From a checkpoint of a small multi-label audio tagger.
Model: 7.92M parameters, log mel input, arch transformer, norm layernorm, activation gelu_tanh, width 256.
Data: 39062 training examples, 44.6 epochs.
Rows from block 7 of a small multi-label audio tagger, named by matrix and row number. Rows with one number belong to one neuron. Each number is 500 + 25 x the weight over its row's rms, rounded and kept within 0 to 999. All counts start at 0. Numbers have three digits each.
Before each neuron's rows are labels from the 100 clips, of 14976, where the neuron reaches its highest value: "responds to" is what is common among them. Only what is clearly more common there than usual is listed. The data: synthesized solo parts of chorales (CocoChorales). In brackets: how many of the 100.
# fc1: MLP up (model.blocks.7.mlp.fc1.weight, 1024x256), inputs 128-255
# fc2: MLP down (model.blocks.7.mlp.fc2.weight, 256x1024, transposed), outputs 128-255

responds to: note C5 (81); note C#5 (73); note G#4 (51); instrument: viola (31)
fc1.94:433500484496513518508467491530489469486520509498485496486495476507460480488498519513498500478531495542519529531508486499505484498505515495472482501482506377507474490484515481480511530479498537523490502531508489500495494511511497542469468510521487535429506543512501479482497488498532530488462506551494463438534497540501521448469525506503507467514490514477462540498507528491499496525524
fc2.94:522535469471491496474492508534518525502510510480505496488479490523473471528505477495519509512504540497521499518459482522476494487530480511501498494531485478547497484483551546471513488479458522499516445561515502539541514510481536491536468474501453491533515497463491509485486519495510488486499504499519493499522493507521535479514448468451461469487498503528457520501510527471519512487501

responds to: note C#5 (54); note B3 (44); note G#4 (43); viola (32)
fc1.710:490532503505551521522541506472501484474515496516487505502479475509520480524505538499531499501464527489521507507494503521477479511486527478480507502466538497518510460482518494532477508474496501532487531500504498530492519534500492465498488493549495488492510485495445525483467555502488541502502523510505514373508507521516449457506562510511491472517502506486483537497524522461494524565505
fc2.710:535479479511476446476458528526541454483476506474501503471466498524496444489518475518528520471530493530500510510448518486481476471503510510476477506493516499520511455471488510491531482448483499478534494483502491502572553566463466481547433480512508494554503425494461486482482530491522491523475505511488472475509478498520461535483494460486471459525493473508481494486499533484476480505531

responds to: horn (86); note A#4 (62); note G#4 (60); note G4 (41)
fc1.375:488489523497500501514487524460498493475492514453536516478494485493462485471514510539456480505493496498509531510500388473532479520529499520485512509513537467503492488535478479503490531490515489464561490503514503499501475587511460523501487501461476513491484501495475505542494498525527475473489513488481553513591504482500462523504495508497511502479500497523481518497479495536478446496496
fc2.375:482511473485499499509534513518507478482486518492501480519462509550516391508493499488488479483569505483540466487463445496530494495538575483495506489453520489502561480502530459491461486481506496508501479467529495474565505503478511528496472485460468506520481498484534488541495518513482468510497525506497517449478493498515503476459539532537485517495526540493501484465473543512503508497481

responds to: note B3 (92); tuba (86); note A#3 (34); note F#3 (30)
fc1.17:497548507521505526521503492473496478521513509483488469485461475500469481546494531488496490528499509506482498496490474516491484495467528492490475493502465488522477478468530428483490497489479562526482540500473520502474524553488460537492496526519483493482504512472491506456496513511462477544521494520482470459468502573467474527528520517512499516510517466500460529544511505478482502507497
fc2.17:502513493506534514531504423525525431511498491521478521503483475498569473509497511481499510508519481502531529498500462461461515523475528465495484505508501486537509505427496535522578501469440515487477542485498503524470520517539503472501540502474498469520508494534492517506485485478570524499468508483509489523514493479486471508513490525508542518537483530491477529505506499481461498487514

responds to: oboe (90); note C5 (87); note A#4 (64); note G#4 (29)
fc1.503:463512524496522523482500520478485506492505492491517544520506460489469497516532531487480521488473487511479521460487496523504494476483531501486433505513532517494460498492473470485502490476531532505440454554526503525499513530514457550504428525480457508515489530486466524519537461513496530428479429492510485531491517501514552570484502497499465485510527500466452507494496514482493506518512
fc2.503:510498521508513470487483550583507479508502500514524479488501486537542428495514505510464516532562504495480473463481454482482519515555518511507509460488497474496461490489524512517460503469490501504452462450471510536538525515496496498487449473516496484525495534507503510497489548484501480505470499502506455506528486481511494488481456500516471511480482550519452495500485475492496448499494

responds to: note G#4 (76); note F#4 (60); trombone (42)
fc1.548:462517507478549510524498519491506526515497485524473529507521481524452465493469504511474460505502486457424479496510439519471495483512518502504518490492498506486499459487498495467511463477506540503517531533486508529483515545464455491448518527513479475485506468494449447511483572482501512409477520493548521458483469476503489490495511523522489519502490496509528497474502520482485474514492
fc2.548:514537496491517505509493496487577444497538494490518520491505502474489511544515477508505519518551512537540495497467503477475502522484504525506434476514484494464478515509509508479459527473423535519522507489522506455545499495503466532538506482548482493513523504475469524474449484485521526496458493499484476488485540485513453539505532514506474486505526507502537543471487526496446549497497

responds to: note D4 (95); tuba (84); note D3 (25)
fc1.41:546506492517484500487465473545508476486490483485507515524494489492488494517521511491533494513501513507413488546526494510476525470512535496498538492535502565534548498512487483503533536480496514512508540517505500519496476499478509529487499495496496530515510479512512505500514483513451452547495512503518462436522517491444501478569573509515486561496484482512545499458501510520474527519502
fc2.41:497496499520489476513518462475484505469492475477469534469536485482471484511511510477530507514474514520539531495545481449538495507493533457509495502507502486508490545471496530500551492500471494509522496509520493514461510522556502542520564496492489494520509477537494523503483504518537527474526503492544499470523552465495476503504479542494521521515527510481496517504510474538460531516502

responds to: note C#4 (83); tuba (67); note D4 (66); instrument: cello (32)
fc1.376:554522478502439470515481518510486493523523488461515460486462492521480528461495499493499511496507535503496480500518452495502505481515520493478518507476506519472467492525520492462523488505526510485534508471545501495466513487493538510462526538468511496617491433484493509484485505493474419514492559480546489531528507515467501488505482504510482531474488503514516454532493526509504493526506
fc2.376:512465498483504527509492548517489472496503471522483499511506498511511496477480532493499491546472479447502446497503470484500505492492442462450533519472531511516500481532499500483426486534535507490484487512452510501487511481489515487493521504516483490496502511487461497481524512550494516509500542507533478506494460502492522519476543529458491477497460497515480502493499476458520448537505

responds to: note D#4 (100); clarinet (79); note G#4 (33)
fc1.98:419481457565527488486532490475474507478503495515522477506502492503501494465482505485508506479462493519466496492512476517449476511506495497480503502486487523524461514517470508500539547505512484524469516492525482403516515504501532484485479489498497520401494526514517511510516474502490544559489515496544471472423436536508516519436488487486503541536503510497526498538495478513503484529498
fc2.98:512505499513525479468483523503524524467521507505497500506499502479515548532515460499499509470468512501466527502517503517492491489504456510486502531532493530481513526528451510498490496472533515515514508438486535480495502518466507485492466543486479508474515495481533516505567539488465494492494453556463487536500496515495491524479521457473491536485509514491525517503457489520535501524502

responds to: note B3 (98); tuba (75); note E3 (25)
fc1.292:554517503511544509500491507524499491513481521485507476527518528506475502525497538504502447514519516523512512562459465528471530501522475497485496486513491464499495486466495464519491520459449528532455538439487499479482559470538465582497476528500462500460543487483441486464493481481445506547506515542471507487520486521519583511489493516497477464500504506509519520485500529476524519523506
fc2.292:508513492516465464503482547529515457499481467500492484497491508473509510516527492440522518502545503497556497515488496504471487535484500491482489494489502454514455465474469548514532452484421525527495516459500533471506490478544525538496526510502483452507504438533443498473478529509502563472473501534502480488488519494461522490532544484497515541520518503532528522471497525466515495514496

responds to: note D#4 (96); viola (54); note D4 (45)
fc1.22:474480467506533497491462520499517489515491489491504474504519515483535512515532495488463501501509491506498474500517500496522528496520546503515457501480524547495446500514494444504488489491504478519423532493523498468530511524487532543485483489436481509504509528504550529523501464516487482507509499522515490468477482509509510499517453503492453498482512535511520496474495459493519499493516
fc2.22:482462497522492510497475465503456509495466448482512526522498485497546580495497530530473473477467485526473492492507452466450490477497524534506493485509494496559502542515514537539542530490501476516478487489549525473453535510541489492500532514518484484491476515533502515465508532492516510490523487480488480469517514511513452523480489530466543472492511505513494456460504530496496514495479

responds to: note C#5 (96); note D#5 (88); instrument: trumpet (53); note F#5 (51)
fc1.102:566533498531492477510495483500516487516481503521494492511511473478502490553463508528542492495531513504526524483482506481514503498471480492505497493480494444519465445477490481503545512502487508489555518498486502518535542444493469496529505499527530486521498509490457503532492505508494468595476469491441495514509579497512491481478482478504499466523494483493478515466507525481496512513502
fc2.102:514472504487472476500518461480492514511506476521514508470522474461505470531485543488518500491514502524529471462481541464513510528469510518500464509497474497541504546500476521465549530511427464474480502514513505514503495472515482507503528466498487500457446474534476483564491509489513507505499501466445507482460506469539453537503505504509515505453513491531502524510563536520523521521481

responds to: note D#4 (81); note D4 (68); bassoon (55); note D#3 (25)
fc1.333:472500448500492478492487517464495522485496512533514471519484519506500538494491484478495490493463530486494524527508471518441481499509491498490531518483494536514474498525480508500484505534538472498447553492543500467526528498504551504477499520523500491451493478517530492503556449504490514609516468494527494463451500534500512468468483488500484514519493511496510515523497485524508503529489
fc2.333:501542486515528468476510506497558571522510521494524521467507463491468518532514467515488499488464513514542532498518491522516471510520463508480493515555488485473505517540498512499529495466453513546496526436471499498536530496507484471503481537515492467504501497497493517457545547504521528501504487518551465490508495500484500516484542443461516462490500530507507540531496487511527551516493

responds to: note C#4 (94); tuba (75); note G#3 (64); note F#3 (52)
fc1.397:548503475510503505529508515490476520519491493552499476509489503498511527493503490483507466505513551484502493531496460525492484497494498512473532523507506507484551469500530530487497481498499502512480517487512486476483529444483485510470495532478518487460496485498500496506474475546485445526505531484481500496491510523501522491503537492493515467502494490535496507518525502527492497501494
fc2.397:503504498526526532495488479496489488516523494516494488556457522513554503479512478511517482480479515471501505516504513488504487498473465483493505509477490522524526544459497508509603483513518508476531548558502525450465492488524499542495491530524510503510510516504480518431501511486489497505489504513525539520534511523504555504493497503462506487517492493480478546477462462515495521526511

responds to: note F#4 (98); trombone (73); note G#4 (62)
fc1.465:490496494487533497503466492534522503503539500510551523489468497507393512520537530499510486485517532489419481512487463524527476536486478526490494483483504531537557488478497533491497477464498529502511522528506509540535483536510486520518522503474509529527507548482517487475502538529480554480483502525474530479533525517502491472496548499516515554505485465471532518529499517457498496524499
fc2.465:503516502495497543498499485518498549495490483479494513494514482451470452514508509469513502506530522503533526464509438464529495476476567489523522476495502497447503534485491515498457529493494547491537487517530514489548513508513478470517506492548497481544506476530515500438465553482499519479493459475510501480495538484518482522526472482539502499513501479519495554445497531506411527499476

responds to: oboe (63); note C5 (63); note F#5 (37); note D5 (34)
fc1.89:495482496482559535495506478516513495505489511462502513527511444503457487580534535498525500496513492539472531500502491509484499465485517497510505509500485456524513493489496503504459511483519520511522502478469508478516504556510452584519491494464460514554507536482482502495529509511472406474501453490484489439481475460519536523542483504500513484489521508476531506504514548487497498493517
fc2.89:535503493492513473484491542558540502517508509515495492552508507512519507506525489468513489500523495481531489524488519498485502491518519512500485472531486488501510494473543502482504481477531509485439460501465480499528484530492527480502446513450482504512530530466460525499440473476504492506477517495475495501510526526456518472504475454494470505529485543509460517461451462490515516525493

responds to: note D#4 (72); viola (59); note D4 (48); note G#4 (31)
fc1.29:482492497517490476482494550455483512445511490481515524474460485491478548493451533487493544480476496490500537474506448524474463509497502500460493507488507562536524514522512531461481506489543488523444511521536487499495507563504517585483501507459468508448502511492492512527523493517506515527506540488493544455501494521485504473473490495487509494519513479482465523534507475504498495546489
fc2.29:474513491479522485514491474506461524504485492488479502482496465493495463499486506502480513496453494550491511519489462425518495505495452461462471491548500476479453536573512533488527524451429509517488466446542562515493527492542478432498520475500509505483506480502518498469492556491553472483519467504513515476490496492467497513523466470507512507485495510523467529494511524531438536482515

responds to: horn (66); note G#4 (55); note A#4 (35); instrument: trombone (30)
fc1.567:547514486463475492512481500521513468543493490491518530476480458514443519536571508508486510488505507520514496472491475497503502473483489497511540502495506513496494485475515503499480467487521500484469483447501512548531503546509489534483502496447499554502502512482499497470470575520499540448513535502493452491563506497482498446492482489511508480511504494510477487476493527478488560518505
fc2.567:487532451506498500503538544531498444504439500495476472502479506510460527503493496479528491502544503490491487513469490480508522492463472501507533444484511509506511559443498539480493514519479548505450564506530499467504507516518531556495530520487488465468503467491502500492480513509498497518503507462522495505509496490466504488503503464575490494509492535464461497443469534505485528534514

responds to: note C#5 (83); note C5 (72); violin (54); note G#4 (26)
fc1.667:484509477494530482480495483502521487489468496517462520511530514526431500480485517512518443466502500501494528470490508515473508484499480509493492497464504486494511510515484502491512507508502484544505554531481485500493488468491481566467524493551480516437494481469490511481463520482464481446495498513464471421494500555509491518489428508508479508488495525487473485480555483509482492551482
fc2.667:518445491474551508492437487588526502509506522506546503506503481503531474516504489505496530522490513485543486462509536507480505538533467537490492470516508508540490482511492496502487498514462514489471517462435463502530514475473444545510482509521512499495511499483458498527476549501491508506461505520500465465514490477530514509493462470514469511516506538543481510436518483486501547522531

responds to: oboe (88); note C5 (66); note A#4 (57); note G#4 (36)
fc1.663:506495499496543512489509482494493473461466504479525508493511463494494499448520518504507523500474465498492523479487470506489511468514521493483474488469468505515468495447508541503476489489495513507483496496492501511507524524509460514528460497484481481533508506502506490496571558498508443457477444507518482394495484504499447525551443502500471478483516521492504480473505488481451483501517
fc2.663:513538496521493532493503563566552477513527497500528503510508508502500460504514459499496508534471489466500480490487521495506507511491526495510501488520505488525504473452561483490453506477519496485462407453488451493506503559499503511492485479475476487549521507485482502522476521485498467490493518499479510476544454486532521499525438512556486503508497513503474438478494493489472449498509

responds to: note C5 (83); violin (39)
fc1.296:533515484512467499508508512516501506487527513502488513496540487523512497536566531495549463488513500553527517530482442549490539539484463490503500502511492526486494490453483512519563511505479480510521496464457492488547479506495470497535463524519456502531524521471481529479510525512533484517491553493500460478496470506523498494507481510505478477531499496482518489494504530486461482511488
fc2.296:519521501514492491485502471518512472498489460489536535483525508525507482550530484505504508542498490479496485501433505521459511481529481493501501491465501476501513494449536499500498482530446504489478485466514500495525479456484518487508472511503505478491522470469474478518461488477469528464470454516487496500523504463526526508544507466488495490531501560503509513485519467467523456529509

responds to: note E5 (98); note F#5 (86); violin (76); note D#5 (66)
fc1.580:501467538501431521526488489476505473508479520529509510533531498484530466443494497508527516496479513526528531466494525482474506476501490490512482505452473432479487486477495509483516529471502502479479514561479500481516496552496503453564508443497513482456505544505477491525509540499469499512487495516503474515476463482505524480529475494503494492494510518528524497468525484469523512528483
fc2.580:520501481495502484484441472517484461487501486497524535488510500472530491514495521537520522518411480530479503478491467470463522515526467534513525478543492536506489528514494505529539503576497469510518537508488530540498498465478486477488494482497522550520525485463509473534486434476476495508507526517480506483475442471530496521447480513444495486478490497507533504543538455483527482483485

responds to: oboe (57); note C5 (50); note F#5 (37); flute (26)
fc1.525:540508479463524532489470547520490501491470492447527533498545472504518469510575549515488512491533460530475522513493491538489500487480488489473468489512494530512490478495499494462511491511478508489486513450493491501522517521526441472540482543514460488460504517499484502512551564527512540468501462492503465442502465517504510538555468506494477540502503496484461511487486536516475525514498
fc2.525:515510503514544537496461540525531469534502490492533496501471493535476461495503476516503516536583504472477481525466513512513515513466493524507528468528483506538518467469561529535535485537480496545483509492464511477516473551503517568512488509498481516514546525486502522479486560520463474508503503505517498522511460477523493489509452507488482505505489521500549487477501477453528491500531

responds to: note F#4 (85); oboe (69); note B4 (63); note A#4 (52)
fc1.701:477537512467544491506494508510528491501512518491498532488503456543453551477481522526511486505506489479486525508480538524536511526472495497487532488457517469461475516476512515509496513468485538499434490521497495482473502536467473439486502483506552502497476474502496472455470531494526557454482511532529497434485441530507498508531541515497482465497496494496524504507516452476502513559500
fc2.701:503533510506467534484531502491464536490544508499488504447510454516428435510515510508551510518498542490505516457497509464491489517519499513500490499527513522514499528532504469508494507479511489521551470464520493485521545484514508477504492459488532497487482486511505504489511529491542482461526445489551523448513485534518497509499496463563500505485509471523534494534531461470493516484514

responds to: note C5 (62); trumpet (42); oboe (35); note F#5 (27)
fc1.706:484532540461455528483478510533495499518492513490505491502506494498524483497552489529501480505504527526505545507492522524491518485491476526483487494441493590516470479506504484491478468498496526516498508507499505513496515541529469560535491507515479514529504539501509528520502496520522472431475540492494491462523521513475496473508431496501486450527484483510497507482488498519472516501520
fc2.706:529538482501503497504527525566529445505472481510489517522498467490476501515498457499569499542536487491536510502468527497487502483496492471500486449460498510491519476479509514490529514508465548504545530564513491437514499485498503539516491513486474487456508481484464502533480513489482499512487500508477511479482499509521505496518457481479481491540488545480478511424465514457495519513538

responds to: horn (100); note G#4 (63); note A#4 (36); note C5 (35)
fc1.337:495527498492528506471508491515526507514503492475497510500489491467462483475514521495501452487468510499506523480498497509544506501487511523516477506512536480498503505490484543461462497458481528477508493482520521545507450523517469517508462504549448498533486537497501485496518476517520458430472483510452515460496524462490457443521468506505497469486510518503443489529463468524453483516498
fc2.337:485546467495476461501524552548547494477519505502494497538442503473489442469495491534539495505523504505476512495480521461487499466497573511510527488441506520472527512439520470512522505506502519523482480527532502492521511445480471481508472470518496486503509499470525497513484495467493479527501537499510517488469516502516489545513449504516445474502528525534499500491495501510535509492520

responds to: note D#4 (67); cello (50); tuba (36)
fc1.389:458494526529533477498505514460487494472472487519538499461485470497478497488515549482512475483470503496495484498508523487523486548518506505478501509469520489505496491543485479492491527496513474489448520503510490450528479554478495527529458507442430498461498472519515516490533478534510443487498517507496465427456508553506519514487489491480485510517509509509541507518497481563509478502501
fc2.389:474507521512491480498502481481499511469471434497480531492536460483504517489497453543484506469488487555566539495466465501555487494487512497457490502557510494502473557532507525506458509481483507526521498461527560497511521542551493455517485502507494485517519477516487510485548507523506525496478482514443517523493500512490507495493521465479508514485532516493462506482501522543474555512492

responds to: note B3 (99); tuba (59); note A#3 (32)
fc1.456:492520465483509476521521509512474486451512505499494484505519527527504484511476496506486505513523519527492510499492522519426525464459519507503478488491484490504536480517505458510510478467481513502479497528492524429521495488483487484519441531495442491503518506454486495477514525498487588513491541515535471454498519527500453482529535537518470477502497493485486523512460526486496528495512
fc2.456:515500489510473460526537472564498495484482502476461501495458501477539477508528479529507500492530482501538459482508474502498504462469516459489479504500500475517488489473472527459504512456400595497537521509517507491543508499549492522524500494522455474494494497494471532461485502534517523495484498491466501474495513486487542524508502493489519498513484535470504507484477505493447468528493

responds to: note F#4 (100); note B4 (57); violin (57); note A4 (52)
fc1.662:483519512484508502509524510464502529473504488538517490485476542508475509478529504520485450495484508445523511496490461498520480569484494496461475519462526502506465523510494527485507513495531515500464515516480493487495489537518525460492506497519545504490493543522456487492501477510514555536474528521523532534506490552499490464510507510505505533523493500500496530510481473502483515548510
fc2.662:488547511445516537501490490480518541521517516490502503457480483539516528467499500539504500474465504492505491520484505477486461495474506524478511484491520500513498469568500489522472494459512497472507471499510475516499515498484481499521493469539474473502499429510465452479487499488518511462525482498503499453512516510539502460493469528477504538485510492542528460485506508467490484499518

responds to: note C#4 (97); viola (66); note G#4 (47); note D#4 (44)
fc1.748:583483543487507472474502556492507527494497492492504491483498501480448504513555506494483505494503504471542510501517527477520478532514503514494492520509517608505530509498509480495512498500493450468497505521507508531475485483498508508508495497536488476608479496514534524539529494541505550464526498481500499548540548544512515455485487491490531505507503477514492518481505475545502498499478
fc2.748:520459496469504532510502539509491491529478501487500466515496536510427522474488490526484474492525524511515480523500514485526517502490477498515494506492535516531498485515486510489460520484570478479549498516499490502468447483423512568498491481532521500468487491483479471499497500490450483518480504507518493512490521498513491474504508529474453496460491497535502417502521502491528520477494

responds to: note D4 (93); tuba (71); cello (28); note D3 (25)
fc1.47:545498486524509481472498516479495486469500504489509501499553528517477498497452539472472481503515503493482481527501474520480505509521522503488544487497492567516523471521505491490449516492521496519444508554476513503485523490478497553452494524501467503467505494509538504463568506522509535547486539469518521465494488551513529500476515500509481524506496505536506508530464484500457466534498
fc2.47:481502495510504464528519471507458469495471480479491523474518487501518485458502501473531512511487503521541487505528460508481496506508488459473505516523504498521478557528471539483549509464397543500460503467528522480476541523540467511482531540507438498475477474531503537494539541519503512465535479501506499500489492479463506505516551494489535475538506503475472495535510532529462522542514

responds to: note B3 (54); note G#4 (38); note E4 (36); note F#4 (34)
fc1.496:505498489529506530476524519497499504474518521533507501506462492530475520535489515498523461494494536487459495562496503505478507499485526490489454521468478492519548504459514479526487470491513558514466495485513482507533500535508477433553434542528539515465478483511500470484519488505536466507439508501482537468433519539522533479471520489487503484513474500489520532523505468478498525533505
fc2.496:504488498528518492489467477564529558500543504495504487449546493475463511464512459527499499469449528499475518507487492490502508524530518522504482517518488500499521476441498499476557523446480487519536496467523519514546511481507493491518486465507452467495516490488479494500451595521510492482502498477502480500509494513465506538530443499460473481504477454512464540500497538511461503484515

responds to: note A#4 (98); note B4 (70); violin (58); note C#5 (53)
fc1.204:513490526469516510505508456475476492484506514491516532486508492509503502508538539490485478470487505472503534503488505513505486505458498514500498524501521500535448477514486498508504473505499510492542507480476483487494470493499499438497499491538502500481490522515460478476513528497511523510473455521482518449498523570494533494457476487501495475520506527472490513503486508474487516549491
fc2.204:516460496473519501466522526473518524502521513491509518468522510506471484534515539511490491502471494499489496470496529533425483463526513529486480498482486516503490508565473517526454485474495441468500481469488484585515488500500487479502530508535484510535499505513491489550449470540485515510494473486459511482498517478484513512490528466483479468477527504516547487511520551500536512498500

responds to: note D#4 (83); viola (80); note D4 (58)
fc1.312:440483519483534505483511542463481496482493490467512485501526488490485534514487514476448488496479495516516503506515524510466481522506526497496569512510524539525456515535476535497452472487546486498459494513518487513488509542505516498520480506481483525500502461544492500520520520504516413467531471497525518478480541540470549477505493490493507509496495505538514494512470504489527443519494
fc2.312:506497512506508497515504435496469509491457492455494508486490482523557458494531489477477522508527517532497516481514517471518501457510574504491465485503517465530524475555470532492506518509469510541493497516496490542517532525510453542512528477461504521505499519505503509521483574489498481488537509531480514476515492504500486527499466486519515559528504518511546472501540553506461532507513

responds to: oboe (54); note C5 (49); note F#5 (37); flute (28)
fc1.61:539502485485491499494503515500506481466494511483483514524511501497459471572592503478496510502511480477475528491506482512471534487480489502518504500490450528485474537507498554529405457506471552506452499518479500528529510558495515531534472504498465510531530509513502524488540571487500540450523503517494488450487497492517549499497451485482468521498495499478510498531483533479504525512498
fc2.61:542495504489496499464504521563533482517522501499516499508526514528496510496527495474494485532543505496491479517467457517452515496513541544526486502527488518503506477478519484485489507517511513526476475538448504530533490479483503527489449489467488534535502554468488512523477533490448503515502477477522478500525533486500517457458455489539475512484495514480497508498473514502500518515484

responds to: note F#4 (99); note G#4 (75); trombone (63)
fc1.707:436534463492531535510499519494525498490491498455494538534461485530458442473484517511502516506484495466492500482487433549520506510478493507500524495496538528488520491429520447467466481474483540490546518504522498568525491554462494478552427490484496538500516505498493476461501513510530531562478466536535510438529527533482503548498474514509492481482486509474508463473486521469497513508532
fc2.707:493500510501512489500490482551524531500513470494501515491531463509517466507526508513551496487549512532483527494502474471486502500471562508495488499540489497480479487488484512491457553502456502477527467441527475474556526541494469446499507480497514488497473525509510487504463572477529471477505490489497494499483523541525470508542491481458480496474521520502424502513511526492465523484501

responds to: oboe (80); note C5 (79); note A#4 (71); note G#4 (47)
fc1.386:479529478460453516488492470497523495496498497483501512475504451529514476519529552515505536511495500518459512483501477535485512478489548477498463475520491467545520519538494521515515500502498526521459483506500493502522479559501474480481470526469444465491514528482474470477511543474517509493498498497503497482485514521517524532520470507493493530524508546454497495527504516478468523525519
fc2.386:540526502482509532506496538566504479481514472483504499496493506473487428521521467456497501474458528487468494535464514488526509508518463498502512490541521525489536490512544462521507498518512473506499474519476495491508463536493490510484436496514454503532522544509470482535495454502524507520486518533531472478510531483488494458500506501520486506473504513533509522499481494491521555502511

responds to: note D4 (99); tuba (74); note C4 (56); note C#4 (38)
fc1.671:518457473532464504506492563498503519501490485529504490487455531504519531465486492486439510497509507476475482521514504483474471479502506507474529514501521555520544509542509501495536490523519491480479534528490496467462490544496522515474477530528476531549494479517510497518537519526491457456509568476526518512533527552475516480475528508484471483505497476522460487504478488524489495522496
fc2.671:494430494461515511510501508475449513507498474491492516501486481508469561476478557545508470523508477518529525502554455473511514483510504473486519469503509519527507517526523501500498487524507462448454497524468512531499505476530508520492531499519459492467494471499480499483501479512538519488512514477526508497535537497509513516483546556494521493496516501479499467505514479495492475516506

responds to: note C5 (100); note C#5 (94); oboe (48); note D#5 (32)
fc1.366:490523510472528487506519494522516471464529513512500543486502471516520486571517496528519478482532500480519502502503492531471504500487491491473503487471509509520436479485510474503539510509470533519521506527509502511519504501537500448516454465489445499494512541485496537499493526488513541523503498505512507420500470532501457499529458497508469475519500472470490538488508531429497526485509
fc2.366:519434482464494506513507521494472485511499486492535521476508487528458473522515522490516491527474505495542488466480478521522496499489525477520500504460501512497514474477532478525494531523505473494494503493500484450484502441491507471499445476506508520510499468490501498567467469489516510507500538510510480480518506453575511501453482469450505472488497514491475500521555465485505478499477

responds to: note G#4 (74); note C#5 (57); note C5 (45); instrument: oboe (32)
fc1.256:464518460491492508494530522489476480499518506494525499483485490509476490516522533513489522513512507467475494550481517495482485462508508493508510490472461436494472516478501502480463513469503533505471506563515488518505507496473509548508518522501527529514512496516441489479496515508513517517434512483476522536496514511504473524518471493508495482532487494483473515548485502488473514506491
fc2.256:508538502504507484507487523524530492515521502503512492498475516531427418557511481510551498521503506507488506500453484523499496482483483516506470457492469502495528506481542527480505506476459544522560449554509542489495528464492490500517476469500505517540521478498479517485460566474523528492476483496443509471492513520501512510507498512493482492484486519523526509424486585482471524510484

responds to: note C5 (100); flute (40); note A#4 (35); oboe (29)
fc1.264:499514525508501515502503476513496502456488515477497555513532471490465482530526517491506482493492467518491534510477448530426493458478495490466502484508505489508475503482484526483482526465481523503490511496468504531523487574507471537515459490508483476478498550501487486496493547497491526440474502501486500452499499527527518511534452495474480474514509493462485534515503537494486502479507
fc2.264:532479479470550523478494529536511487520527481484520480500483523502469473498481507510494489504487509454449477488453498513465529511512471508516500511454489517540524480472510502515441470504505456499504476519510482550517497461462516500514454496495495515531514491448486486517469491460467493526465477456529494500496491496526522483479472504502475472503480509513530478504527493489529504503487

responds to: note C#4 (97); note F#4 (49); note B3 (49); viola (44)
fc1.67:526480459483475460549522527502482512544501513519503505487445503500459532492481532499498468498491519498542501508499523521563477517491522512504522513524522467485535497485524501507501496499481509483503507553504495506477474480496452478476521515540531492518488481506496500525472447512490499409479524475486498535536489513482498420528539505516518497503472504546505524500480479533488492512479
fc2.67:506518511460475500499481499527532545523499517509484492523490530525459526445488526518489463529506510460493480494515496489497495461473532548500512523499516533485514460453505466473424498497488505455510496532502521546508485511482526490498512508544518496524462520494474472499460493538495520521486545487493497495501502528471497492493545548480478474462487491488494539471519485490513442474467

responds to: note F#4 (99); note G#4 (69); viola (63)
fc1.471:489458483485488522497510556518477502455501492484522518497485493494443523538519554492494517498454509493516517545494477541504479509517472511487541503506491518526535494473508437499518479520524490481463531467492499476532457562501498427487470531505464490458481483498487496498513509518526584453492556472488522465497475547526538543501509493495508464507513527497545516544467511504496486551515
fc2.471:496513502483510477492520442488496504487479491503490509496522493511460462488510502536521499542513511503522472498497469448484523517517495456488507506546455494501503523503482529481478522486497513493559467441503485474504536543549472491540507504505478491531481460519532502444504519540521498504493518508429527480486452491517473524540493516507495495526526507482488506520515514530468571458512

responds to: note C#4 (89); viola (58); note D#4 (52); note D4 (50)
fc1.96:550491522542508465513477540459509493508495501484508473481475514485499523462458484482455474500518543482498487538504515498519498503493530519509506513529542564482549470539533481494449454483505492482482501480507496522466515479489487515450513521489503505475494428509498516511514440521517467521506495483507529555494518510465508448526501493516509501496472509553520479505482475509484458483486
fc2.96:514464492473509535526466498473444488521528464490511493516479531474506502507505537496457489513508514490469503512494512505557509455506481524484528484483529499551512494515501492515477494540525438497473457534489510542419476469465505521483519506511500513517484521500508477545508456481451482483508505487486505502522504480488528488489508510524482505474490441519520462546513500491508507505492

responds to: note D4 (97); tuba (62); note B3 (53); note C#4 (47)
fc1.745:494550481497492511513485505520503501516502513468515467513477496532468518475477508486469480487521517531507510546486462521491512457517509513512541521474502583502541495505526478508522496471504481483549545488518510484491477461505502489426471533513465533494504457524475544456524453544491531484484470484507515517506484521506502447462505500517476513489498514474581515520486534519512478498489
fc2.745:504475491464522511486528428528463486488488474476508505522466505465455551510475520519465449511451481460492501490478439461468489469504520493485543476478506514518484501522491526480498528501558493521519473532516507501557527499501456461487504495539525472505499529480490489482503482521490491476526516494536528470543513464480512500499543532524503461507500516477515481495518511525488560503510

responds to: note A#4 (89); violin (83); note G#4 (70); note C5 (47)
fc1.419:498491465491534507510560492509513509479500506495492530519524494503517467461552513532521507491481455474454517503500456530490507513481486513500491468527479417488460498523512533506471488483520516520472533524493510454537512519483520541540489461497514529510519485487512467479488495499503495524489514492503531445468481505509470502455469499489496537519489499491535483519505502497484497484501
fc2.419:501470509478485487516482523457453510535535513488512536481517507529490466494503466508483505499509499455448499510472481502461489517529534525491514458470507489459488555474547484518515465463538470456491484480512473538469476535468483490506474478502517490518467488529483484461477537523521495497510491501497490493535486471490507469510480522485512476504482529531541499504509433431473464504520